{
  "model": "image inpainting model",
  "dataset": "capsule endoscopy frames (Kvasir-Capsule)",
  "train_examples": 42238,
  "image_size": 40,
  "crop_scale_min": 0.7,
  "horizontal_flip": true,
  "translate": 0.12,
  "task": "inpainting",
  "loss": "mse",
  "arch": "unet",
  "norm": "batchnorm",
  "activation": "leaky_relu",
  "widths": [64, 128, 128, 128],
  "blocks_per_level": 2,
  "block": "bottleneck",
  "attention": false,
  "upsampling": "nearest_conv",
  "init": "trunc_normal_002",
  "residual_init": "none",
  "optimizer": "muon",
  "muon_scale": "match_rms_adamw",
  "lr": 0.0072,
  "momentum": 0.95,
  "nesterov": false,
  "orthogonalizer": "newton_schulz_5",
  "adamw_lr_other_params": 0.0022,
  "grad_clip": 3.0,
  "ema_decay": 0.99,
  "steps": 7000,
  "batch_size": 256,
  "epochs": 42.4,
  "lr_schedule": "constant",
  "warmup_steps": 1400,
  "weight_decay": 0.04,
  "adamw_weight_decay_other_params": 0.01
}
Rows from block 2, named by matrix and row number. Each number is 128 + 32 x the weight over its row's rms, rounded and kept within 0 to 255. All counts start at 0. Numbers have three digits each. After the name is the row's rms in percent of the matrix's.
# convs1: 3x3 conv (model.enc.1.0.convs.1.weight, 64x64x3x3), inputs 28-34, a 3x3 kernel for each
convs1.13 096:155129105136139136113144135071101135090147158090151133130106129107153163159174180158151109114147131102147131102114091093129144103138093146148121170109100087092105125173160068091146122101111
convs1.14 101:180133109105112110079128126080122126103120132184216156117123146137087092096060068099138125114125107086121107141152118132151128096068086063134125120127120138125126120102097060107143077121124
convs1.15 098:105084177095126144141134098120184176132149137196197118115131085133115149142171116089100106096138140173137114143111136135193165141140117105138124111110108115131116101136092061115102093133133
convs1.16 104:113123126151138104133173142089120143096120120119085112151126109130152123098120122144128100122144116088160162100101083168131125161123075094105114066104111120105108093106137112102118112117042
convs1.17 097:168129114167117096078185145122102140141104142108127104133138118177131165200193198199088141141096107097100164142135158165118176088132195106097164105106118082087114090176162116171164098132114
convs1.18 101:142164083112142151140084142081094144110153155077159168109192147117182200122119190176162099098149161131074114160125097134104121142133136095092126073108063086089086095189196083161150062110153
convs1.19 101:111140084185087185130157156096104122122172140100190127167139148169134127145135172120133060158134120186121184175132129112108117105105145157111095104076055101090151094082133115120142181215148
convs1.20 101:075106139121105148141118124194154096176181109128144148129100123133117134169085090136134117144114116198148102177173143112116140132123100122090149097078192082206206128147146092059102090082111
convs1.21 100:116187097168100107102102077106138133106088139130116061156157134165152101126109095096107128169108092131092147157146104132147174087099184123107109169088121078078111154141085117107122092101066
convs1.22 105:158125127085099189119194074145137130141139104133157108096144089170146114152170117102131157124102177156170122098117114140165134102134174164126091154070083167093110161133142153116144182137121
convs1.23 098:196131102165105111087146134044084123085077088137110117165154137149132167133070109185119107156133130106136171126115210152068117151191142115151141157152131121143108108120155126099095091158099
convs1.24 101:118105156147107134145130145174129101138107148117159202097134145160181162114114075140090099102096113126114146096154153136186162121110133126086065111063088089080068138133184154084200147148129
convs1.25 101:138119113144125093094123148096110154106123130143123117150136096152105146184193177151116099122127105094098128162116156178173098096171129167067108139169068114165157091155081176112173154085192
convs1.26 101:118147123096101153143124129130120118110113134121151120093095140147131092151142156131161132134117108076096140130087140162081169108125182081102151101097178121151150190180133141102095104097116
convs1.27 103:130098123141119111175114119141131160106200127147134132117158173107088134120082064129117143130101086191116113085090160152124125107133123182165139134096109125109121109114098116120159205135110
convs1.28 100:172117125074152137118100138105119092143110095140091067148119101131114174116090123162100141145116144134127150176104086135182127112170188096194125093134123109151115126116116078106102084108133
convs1.29 099:117143201137116105214128084161106153192114101126149114067114163088141180144144081113150182134130132197104096052105179131172106105141116154108095117141120140120144130107081170163122145113124
convs1.30 102:097152104145138121109085175062185143157151126187156128111161110090135095103107117125163093142161103169113131161101171121147137130167179174153167133152202156157168161121123165209125156220184
convs1.31 100:134098088131094205104142133104144118059090131091106090075150154119119187127105027150095083118098137130132117110133184105109098174090175052110121078138141082131148030104091080119148135157194
convs1.32 104:078114091161141099168180066145165159125110122146111196188192253126106188063092164106136063151120081134164088162096063113112170169146194095121117104107107141099131112082117122117149142098147
convs1.33 103:189100157129110098112126120160114181100141224197172163122146089090097137162209152109098174122097106155109104124141123132113101107092076140144098107112134104114160114107059160137104148157115
convs1.34 099:139171147129143117166127103221163157163106141160151167184072137171083120105078174089114164122144151174154156141126104091091101076146120121115146135121154137162110101101113132113079151161142
convs1.35 105:150138125108169085146124124105136218136117200132095131118161118123168127087141170128134229099148136096127122099128059103174091127164087091090129106140105154124080103108148096139243100168166
convs1.36 096:123122105116098120134142140176123144148178135175182119111155159160152130112091104111120114115066072118084094070134106114136136115097093160156172122062173120126144177149182216147154142186203
convs1.37 092:131134124134101133124170146056126109115071121089072078172140139140124149123085208155108080144148128086124178119153126155117132158153176115120161110101198158202179217160093094109135126101201
convs1.38 103:127105136098100117101155128119142174150125151152166162135136180098146126093118124168125152095114118119135135148184133166143156124140095130114129119094104151088148100146121126096122050080110
convs1.39 098:093163146188110132195113070119114099119127152141128133152169091179180148137136100090109150161146094087143142099096140160166143098146142143121122133121111086069084129175093099084126080084089
convs1.40 098:139135116161091128138113110102099191116122154049101128144119246145121138154119146109135116108114171086143108123124095117115092061094063104096099106120077187143125099143059127225088107137169
convs1.41 103:120130124078111132133124125073080116083111106140090090120120156155108079163122078080120153082107135125107083164148099138118150194149182112128120098102145158071093022116141128099094218194131
convs1.42 100:103080165092141188160229080111114149151150085122159098137180162150153185113108096152100137106123171146200065151093098120131070103114157188184175204151173152190197125142134132123119147110055
convs1.43 098:146179114099136142173097119161075094073088126116094166108132083151117150119122104116174146143094169123117125144127132134093142092143149159116145155112121149106112158103064120110137166122119
convs1.44 096:177104123133125172082167170081085106084124135099123165118149144175139154152173193153106115118112090106156181176178156155173193120152161130125137102142113092120150171180100160144168163123214
convs1.45 097:145147106105123098125122136133108066132137100107137129187193122134167111122155108102100095105110113115134146122154186118151112118129128149134095138139094116116102118088089183099177124107086
convs1.46 093:086121186125122155255119106156152141118162111097089089103147221123161219117130098130150152146100101193081076045090138159116138128185165125145128141108109075073141121125152101141080128098080
convs1.47 101:146151129150155138144117098110086107097104127105130146102061042134103100120123084137144144114157142118153107188131185127121145157131192087087098092099101098095108115112108156157153159100101
convs1.48 099:164137138148097117138126114135056136133176142161179097123124092124169165030113145118124137104112112126113111181107098136106068147119132129112143098136146108143108137146165118123112044128078
convs1.49 100:163142115115079152141131115121110159136128134106119076101093115150131158150128164137154124118122114077106122159134116128108116137071214144122114120153072122138093117115041120135111122118134
convs1.50 102:146113045122146142030135130115105153106129169195162132118127110079113128084150123124174097140129105078109146089136097107136086155117090159165088140121085113132115125160220133111218115088105