Rows from block 7 of a small image inpainting model, named by matrix and row number. Rows with one number belong to one channel. Each number is 128 + 24 x the weight over its row's rms, rounded and kept within 0 to 255. All counts start at 0. Numbers have three digits each. After the name is the row's rms in percent of the matrix's.
Before each channel's rows are labels from the 100 images, of 14848, where the channel reaches its highest value: "patch colour" is the nearest of a few named colours to the mean colour under the peak. Only what is clearly more common there than usual is listed. The data: capsule endoscopy frames (Kvasir-Capsule). In brackets: how many of the 100.
# convs1: 3x3 conv (model.mid.1.convs.1.weight, 64x64x3x3, each kernel summed), inputs 0-63
# convs2: expand pointwise conv (model.mid.1.convs.2.weight, 128x64x1x1, transposed), outputs 0-127

patch colour: grey (43)
convs1.41 137:125166147116143134112158106090085106092163188141132127116141165102151110154130118084153139138128165101106128162128121166134129156134108106140135163174148153152113135129118146130110111170100132
convs2.41 096:095144120152117125109106114131127132130144129137155110112108148114137186096132162126140134139120139134101141144153095084126118153115141141131130130122125095131145095141096163143116095149162120059161113125117142107149130122129113153131105103124147086155082115166079155168158185122128130089161160130135108115067121133093121130113077131133105104130077103105143127143133065149141149133119

patch colour: grey (63)
convs1.47 140:125191137118147150128141128104077120090152168118129133122152139115133101168136114080146115150119184101126137147125129176115129155145105099149132167160117138145136142147125153134111100174112108
convs2.47 112:105145115138127138106107122120122134123138133135154128119125139104125180109130174141143133143107134113125127143155087084131123143103140136125123121110120091125144104140106148154147106149157128078158106127109164121163123106111128165137114101106132095177096136173076145156168187125108144110171166123136125128068112140082124142102092115135090108136088106095127110160122074155160156136115

patch colour: orange (39)
convs1.54 092:159103150168141116165125167166127169153096103109145119118141088122103162103123170163116114152111121157159130135164095121160134118122149144128145149122123113120135123141161112089167169105162120
convs2.54 099:138140115153147147138146133143137117071084150120086134147130125159130133131123107103100124124143113088162088148145171153146139125142159121116130164096119140138072134135149063091144122103139154145146099113126131168070116165114126063138096157107113130107123135107175118098128103157152113141149119102159127122148167101143097127141162120131098150108166127119157139123124174131121103113138

patch colour: orange (44)
convs1.62 088:156102150170154129167128154185126174156106099125156130119124094131132165111119162167108106140119131157155117118150112126154139124125153143138138133101134101098117121141175133087162157092155125
convs2.62 085:122127140141131132137164141163150137102100138131111149163121144172133119143118112119073115090115085104140100147141174165102133114131139128121129135098098106110073135097139074065126126078131113149141096124142119177117096140118145073114130150119126118115144150084159094103127102129130157146114127093137165108185115132139098121145151132134138133134183144122122139109107179132135112103126

patch colour: orange (33)
convs1.3 119:151119137153131124157116180170119170146114105108132126138149088116113183134125179148120117139117126157139123148165101119143180112115158141108133129106150112123128120153161129087126170106173107
convs2.3 160:148101113112061088095121102144141166132108140152164173145078155131128128132093162125095150142086108101120101115138116113174106150117115151128105112147151097151144152076134132126145108084130113088159125138149109117161114127096103105107158119098135148135146128105149139106130139094169160149138141111127154106098093129151114151124115131154150154118156106092093093106110137150128152091101

patch colour: orange (42)
convs1.45 080:155113157164135134159145177178133160147108114114143124122140087125124174107118155144098122157112125156156101143167106120137154107142160133114141127117136123097133123152164110090160173102168124
convs2.45 080:148141104142127132134134134166132134077079148129096135151119130163142130144131112113075120105117088100150079150145167155128118123146142121111117145098118121140081145111134058088131116097149153145144090122129131154091096168105122064124122167104122134129125137093167114080133108151138135150151119098157161106139165110136096138148153139118118134121174115109153129121113176127126115105119

patch colour: orange (42)
convs1.21 080:156110156187145114153126152167130154151098109101149113115144093129113176134114165161108116158107126150158129139159107109139151112126161138116134131118120111116134118144165120095175175091153136
convs2.21 079:151136128150138149134149119151134126075078153119103146148114129163142136141140121123072118098133099094142084139145170170118123117135141120104138167094125127120068137123140062086138135096145162169147098125131130168089098144119138058116115175105123132118126123083165116096117123137122136146146129098149150127148155127121095116141161134113109121143170123115140142144124161136125128088133

patch colour: orange (40)
convs1.63 107:162117137171143125154136156183137161153103095124127119122128091120127179132111173172107123145097121156155123145144111121155150122119163132124129142096137109118120122147169121087133180101156117
convs2.63 124:132111119117068095095108109140141152130105145154151163152088156144141126138094154099091142137097096094134091124133132141163120152126132140120120122146156101144127166077127119104139110067130118103154116119145105125140111147101105089111156145104121162117146133094174139090109112097165150160137124105133151088125104130167109152129117120151142163118158104110106090088114163137128144090094

patch colour: orange (43)
convs1.12 086:155106136157150111153141154172138164145107107125136109108127099123116160112117166140110113164119133155145120149159105129141136131145171139112141122092134109113137120132176121078174187092166122
convs2.12 090:125134137125130127126170121174133129092127148150131151141113136176148116156113126141074109092119105098135108139130155158096128103118149113116114129082104087119078147089147081070105131082142114152132100130148115177153102108126149085117153166125118128109131160095167103107118117096109167142121123099113181123163116135121097125144150150132150140150179142121115122132111163152136149121120

patch colour: grey (62)
convs1.20 154:131175145132148133128118142112095109094132173137158116105166133107142101141143117125121096170115148122120141161131120170102131139128114111141126153173153150147120145143097178163127116203121109
convs2.20 136:107131140122155135103134143108116137126145105163133152120119139093131158113130159172143133153106146132120138128139077121100117131089133153128130127096108085109140087120113151156139141120167138082145115133097136164151138129102144170136129159123152102171107138152097110120160199091092175124145136133135155149106092136080108103087118121160114123165097124095113126176099096162142139101127

patch colour: orange (38)
convs1.35 086:156103158165124112150144164176136158158103100101148132121148096115114170123118169155102119146116124159157118147170106128145146115134158142113143134110120112127128112138163122084173166096160130
convs2.35 090:143141125143139136153157134135132119085070155137092131150130122163129134145124110105086115106128099086155085141145152163131133116145150097097139159076129118123084121117149068085146112109141157167144089126133143176078096147108142081145108161119109129106129140102169111087129096139138133135159120102149142126166168112131099121144162127131120137122176125118128135135124175138128120114130

patch colour: grey (36)
convs1.11 157:124146106134119132133185137119098108158112150114135146151140156136137183138189134180134125121106170127142111137140133173170138107148121116149116149158148147126105151149072109128145138166115142
convs2.11 196:151139104123087133116084088104130120121086151108138114153118119121121143110138151044112160146148139117132090144135164124196136159148119128125119133135174154159153124152117128154162118141130142127124124124112143086100144161125106102147119101106111127135140101119144171133142127153179082151176109132128078116087173107150135150130118101140086147078114100113130111110129138130115115111119

patch colour: orange (42)
convs1.8 087:154108152185142116162135175168120169133097115115141118108137093137126158105125162154105112153126125148161131129160096123141144106142159143126146155119113104095144109139165109094179153108154120
convs2.8 076:114141131136152132129169140156141127081116157120104143132128132171137122150107126125070121100121093080136102132165146165115114103135143120118125146087118123136067128113140058079122128095157133156135079126138137177095110141107149079128122177120114115131122099096131107093131096104123158153129115090141168103167136114128095123139160147125135124150172120106134127119137174141136129116139

patch colour: orange (45)
convs1.6 192:151108147136104102157155164153126121121114133146152137125143115135122130111123159156132102162079131126157137153139115161101172087136154114105139131147125126128108130139147155133172134224151135
convs2.6 134:136139119119142170127121151109122116110127154126121145137121129123117174093145145125078125101105133126144140173165116144069106150095125097139133153117093136136113107167101117071135143104139141131104109168124095158124143140118174143161117168141067121141134118132112138151146160099057102114131071137120090108122113123093101120100134096180093133133132110121119141158108116157155138125126

patch colour: orange (43)
convs1.61 083:172116151172141114161147173169115145172107118109140113125141085120108163124130169146104124149101124145156123133167103125130159104135157140124132119122110124126129115143155128094173173083154119
convs2.61 080:137132093149139138118143108137117117067080161130105151148114154152127129147114117112080125117126113086147065120158146160147124105127146125110113159094122142149093119120142068105150134097148161138150083127111157138100124155098125063138120161113129115158119117099159124086149109131146138133156136099157174121135163115123091117133155139137114136131174104103155122140121177132124118088122

patch colour: orange (45)
convs1.24 081:162108158177157125159141158178129159134102099121156121110124094117107163104125170150123113158121133150140119147164103117142148127140152137120144126110129114113127110142180107092176171100150132
convs2.24 090:126119143130147130140183142152137110092135143143134158119114159162147128142122115164083112087116108110139127123144124160088102092110126109132114137084089113120076133115149076075108131109140127154135079129145131174136110128111147101106142179123123106133120143100142101103132125096112163124112133099110190128179092129095109116132162154113147137163182135127131125145122173140154142129124

patch colour: orange (42)
convs1.38 123:150109132165135104155150172169153172152105088116147132124122098116118164118117178172106122142125117159158122146134113116147143117134168148131142138107149115107141134127175113082147165107163112
convs2.38 105:128121143115105124127140131154145151122113140123119148140115118172133111133116109107100129102111105095171096146118168172131135121140138123105136130123139094141098155105147099077119111073120133133147108115148097168102097172103142084132130151107102175085132131109180108076103097118147149159128114112134141084166118106169099142158143114132160163104166132136119133103117182133130109087127