A small image inpainting model, trained from scratch: muon at rate 0.0072.
Rows from block 4, named by matrix and row number. Each number is 500 + 40 x the weight over the matrix's rms, rounded and kept within 0 to 999. All counts start at 0. Numbers have three digits each.
# convs0: reduce pointwise conv (model.enc.2.0.convs.0.weight, 64x128x1x1), inputs 0-63
convs0.0:519474507477479532502525553511526498489470515458485512594400501498505528531486478473490528488566459459466509410545541505546468453475508475523517554575528485490544508478505644565475560530467505
convs0.1:515554512521470508445450431456521485522445475514583472516478457534458453505494504506481485597462499533497460503474472473461568458501418483517523501475424466435494483568538444476537562545521481
convs0.2:440498478524543531521507565545501532525513447474445490522552536479423545484438547502468618532546450512388460461470470482455463460490559590559553469519523450549511498515434615476479509499490526
convs0.3:487485486544461509529503501520434536501466491536459473559533509519448486503532501504444568474506534443529538490600467515517481471529621463472509404483486455467490451502516524500469523486437575
convs0.4:486501514502522522500452435485416488478508438487497464478437561486505474513509468560503435477472454483450454491527546483472572559524472513466530528582511525512431458463492492465513577572518508
convs0.5:514497511523528531442464477503466421502489484477414454516444504503415535531461494510507502552496424546488425481563488530515508466508533496490541557585482420536512549520491574449509441552491459
convs0.6:461467521486460526490473456573543486431533500579437601546491479480445456486484589499547576507497463457454423555585489531542443445505519528591541452481482501430518540462494433408487476554492480
convs0.7:440476493552485510565462492469446494481488581535514496474482506482544421525481496561482514444452557454523498545511474450469462472528472482488485426547473420423497518564482522484515459474419486
convs0.8:509510555479456460516503467451495535515479511544449470522492477470455469449537471525518541524477528505568514517501546551476448499523627504494546530524483443529491477460458494581491454539453439
convs0.9:497436531625478507548441458477471510569466590563474433487493504536455495423577448531537470440492486554483504491505446478540499474407439493516488489503527495497550515527473456460451503533485503
convs0.10:468478445481535494419516641484436555502482477485546496450509457510514572450477474507552534491532506561455484551511526597533478506488481471501521475449469544518477494577445582530529471455486420
convs0.11:512514469520461548483474499550490467484485469527420583490497522457529521438586481489498645523501482482565560523465461514433454445560613447563503514499403493537516440498473585594471524485469450
convs0.12:433493478520479505418499590471438561482462555557479479502427462481421547436446511538424454495489551551509497508550525486535522434491541567482528498480456492473484523495434576504512499506534629
convs0.13:443479448491512496453559552560468484547517499514523520524462528503473463478519559460458555488477475435446502518465502475421492459555473484455470501539485456481516437518538552541492470517523510
convs0.14:501477460559503554521498462660477511501530499508464563504523502521417457521487569479509521521502482473454511476542527412478475492433538510495505490561482536541470498549493506506468460530442421
convs0.15:522539440433574532463472532523569459432467471473550446511565514475518544616456498473518474584543530497498477556472473567508539539456549511573603451548480448499492444515474520493564492489405474
convs0.16:534524492507479538517473524509505495545417514539495473488556597482487537505487479446525460489511476500568472473469463557481562511497456475498489548447487426503562517437537453457503540512408505
convs0.17:498554519449496531475506484521523534523511467484503535520441594470458455391494504495477500453470559453607468513485451506554495588472564519433487505586442490529545499542597507516496463451442442
convs0.18:509496502465545480474469525495481556575489463492501453448488539471465528506467499492487550434510487505494466473514473500450481537538512460419501543505520512520484495440544503499515445496506471
convs0.19:514499466575442573487500521480481431564465498502459399539437502499458447441464511447507490489485559445560530437521483415534486458523500498468475514482523500469527479507446518471477473498473487
convs0.20:513471476510514451534453431466552483537498547526460430493463425553458468477571502492534506489505521520502494473408489596564458463474468489460503492498476463466595464503493436488536550465498458
convs0.21:520566557525552438457518461498469521475444475425530508468523539528481393518549482556524512484524510572484500465456466464530587512462441516510512492511495554472464470522500461530552538491624453
convs0.22:505519466463381458548511450451512471541433491411455437518435438495520422489496473623500522463465518522613555482528471438496529575467458525510518492474524447500497496460509592493500498491587478
convs0.23:452456476471539511482505427486491507502438441497575503554522561502519436487511511546521551517482526574493469537519452516489417475487609479577503505513492508459552426503474450502506482440521453
convs0.24:502520506521521467487488484458411514570470535439472494456537479451459490493450483448495544576462482417470528504451483494505518427523436492525462592482451509545577486492525487477499596420541446
convs0.25:489571492527458488517467473597483475480520486477468487526509563489463505434548498467453470471528530486509521543513489444456499588487471511469515427449544492580491511477509447474523500473410538
convs0.26:581465490476471485512470496496445554438489446482446516479539526448480494497496457516547468551479492465533505489460478448533660552478470510499524586471535577507517544465523522444488571497519431
convs0.27:520482480544469517512474491464470532514422521493485498374442477505424471395525534523478473487396541493478504555494414567457444502518535548434509482539502498492485591514466569472528456535567516
convs0.28:568464531542503490448467537484505480542514410561531465422485551399489507530509532448524488552505446515478484513540476467508549542461442476470538543517502452490451462438484532552571435546484481
convs0.29:483472469513518536483491421494507507487502517419418440511385497540533530482573560498509483481493551528572471479477507516542509475527507461494471471469504524428470456478471476442535505557574484
convs0.30:491537543477522466501437459444479535442564543446550528533458588472428569475534543486463548493558475473462547594482445568471498526427513499546558494443448540530496447480449464457483428499416429
convs0.31:532548448527485481461514535613447518459510476446510490472480560462529475429501504481515553481530538489480502527428411444471516484464546439517447485491465424550468470527529556473475535499505527
convs0.32:572496465463542475493540472574550479487467484503499521445554520535473536477522537512512463507457477482485482525487481467505527475488519473487504634626505500588439466481532436521479458458479464
convs0.33:529454522442482497450454490495483484528480533496467449514483503456579494520529495567546484467444518612527434581541430498515464463485570515544466494447554470473489514496487437529471469461467583
convs0.34:457504459423559551445509527488445502475503467488487591464484471482463462483500565499509523484427431464465510503507508500498558455527556465528602529477517492452461517510443506551511567504438492
convs0.35:457495517515510505544500467482453527471477496574501498526405493470456482470547501516580478502508518574483487537487488564549530490512541541512501463420438462466548482458527448478486528496453475
convs0.36:473563421535542439467500596475509502479463531520397505476479546467454541554498582476466436525507516540478484591512512555491539475462542506497487492526428446528511533568458525420524419434481507
convs0.37:509461515490485577506504464600505446526475499487488478463558509473524488511455530469460444466504496435565479497497414468441500489536472438486505587598512508512455569504431491449522462487468462
convs0.38:528511488484550491483486546569583469485537493465557502455475516525514505560526440427492515513488433465560477530484500444485554517517487468479504443487459422501446525436472453508525495498485462
convs0.39:504468512527540489495372507432494537459502518462523459479479560520501505474498448498478448438464483442423455521539437479509505451520574499509599502474452557470507546479507472513480550575475486
convs0.40:479452521458497562458516493497545474502504437471556523564425450513477513483547532496530498469489447552472465496538460500559532472530521569530538437469533487489500434458512436484482493549482524
convs0.41:507507487439473482479495434528522528407496590495516416443498464513495520474581475514527531474440496531502460527455487497460498475514532477528492537525535491481459447547432507473523560539516459
convs0.42:500545483427490446426509604456542513499493477496454522490453527525429506516496568494564503526622479490492542519507521548540535561456517511501528467510508513460526438422493566441560469503497530
convs0.43:476506490513460507420518559619418490437507510537530520458490478528505479509442590479499539473497526501490493482577486497459505497543593487508486478489474497536519546483432534531547487494505512
convs0.44:472515497497474512428528558477477534468490430467555524487513523487479532574505561494528433524542487436411475448500508476538598464489549492455541516468439502448524433458500535544517529508569469
convs0.45:551503492450497437582485481512535456463488443492510545548496492445566501425481459473518541534530477497424532473548488455473528449470484515520550471450561554428545479523473469614524473547417440
convs0.46:462484552502418483440476534471519507565466495568489428446522548498499470481579490448546472446428532512526482632600548549506456507471456484505406415457536487481560466521489438470503484492528564
convs0.47:520503458463547460531480448515475450546472538514456411601452463435525493456530443465548516467540449558470502461493465468546464459536514496511508531472489445545478546463529478462463592502518504
convs0.48:566440456489495538595429515463482583436478568558466453446460502511473488473526490570549501494475563453590469518462473450551526500488606438486431529462454569556516479480513468427550480509442477
convs0.49:488509542527470502521547594542462511438549474451527534411525502473467518532529521516524470450527513509483464529476417462503468535499576453507542498507511481532552564517542596545549480530498502
convs0.50:509510528527487538501546473503472466530490474511477463558523398492495449483488490519487604447506494534645518482513486492536428496487603566477430487488464496474521502469500440535493461506459506
convs0.51:493473506531441492450489517465425518509508471538550477425504483505508471426530510474459521542456500463481547508574524454464572468573437494478533520503470517444501549492518470490518558527452465
convs0.52:544524471483489539548543536435472473508472536489522547562540485513477544510509440477475544500472485454525514505476529442531573491498509537509560521535477503455629476506487457498474444496472450
convs0.53:502474527478557519406514475456555462457459531504507443480508505483525499608512495469534508465470513560532499509450514575437443500525489467458524496497478469485494469489527508448541519467530448
convs0.54:512570522514489498517466512507570464562497464492455454472526505505485488484495492505536453516535521453501557428473551521524573538421513423512438506498470500478496519572548491450476510535489521
convs0.55:502462454541493502557504533472487556497477414520485462504489492486552544527529481563536445522471409518481456476466484471523510509512452460451491474436531543512492489468490555492590567521472453
convs0.56:500537465443521489488504549490521555477499505552488434476505492484456519547492458561509521518517517498428592505568489566463574402474496478472500538423543554473566507422397502598509514471520445
convs0.57:567466463487540523473555445496475485562470438529624474484605523501481499552494441560556512475464504465506436583483453456455511534479511552533503504466520471440573489449454482525501482485525487
convs0.58:528461479488516480433557423577538509489565537539495499530509497528526490487518502554533567460465575501517467510512521505437431463446518487485535469494617473471484462504456430470479513505567466
convs0.59:511411541556543505402496422435520541493505524521536504519558466552532475508513473460519481492492497536447503513427559531517546516512476527464436445432546521544492511477476515495496484502509506
convs0.60:503568484445498472532540494452524502488494463496524537634521445438507464481451471509526493467541528497479532504503518450535533477525474543532542486533460536451612488460421516407483542500487497
convs0.61:460490506543456564496450544526488481517463474498425452480472538480512435442535494454591519500442491501491446528547467446519503514516470478490459444473525525545490469510461501447511506562448491
convs0.62:555494513494501422535508445616500476462531475507475492435513460511512478453499499539528472443498476473492450439479534462523469538503516453461482483471516537608526496472533496542507504491486461
convs0.63:437508511517418497573447445558469503571476505479463458509471529487427495474485508543523542497463500529520483432461495555496467444458446537461545567466541472578593453492442536440499572415478502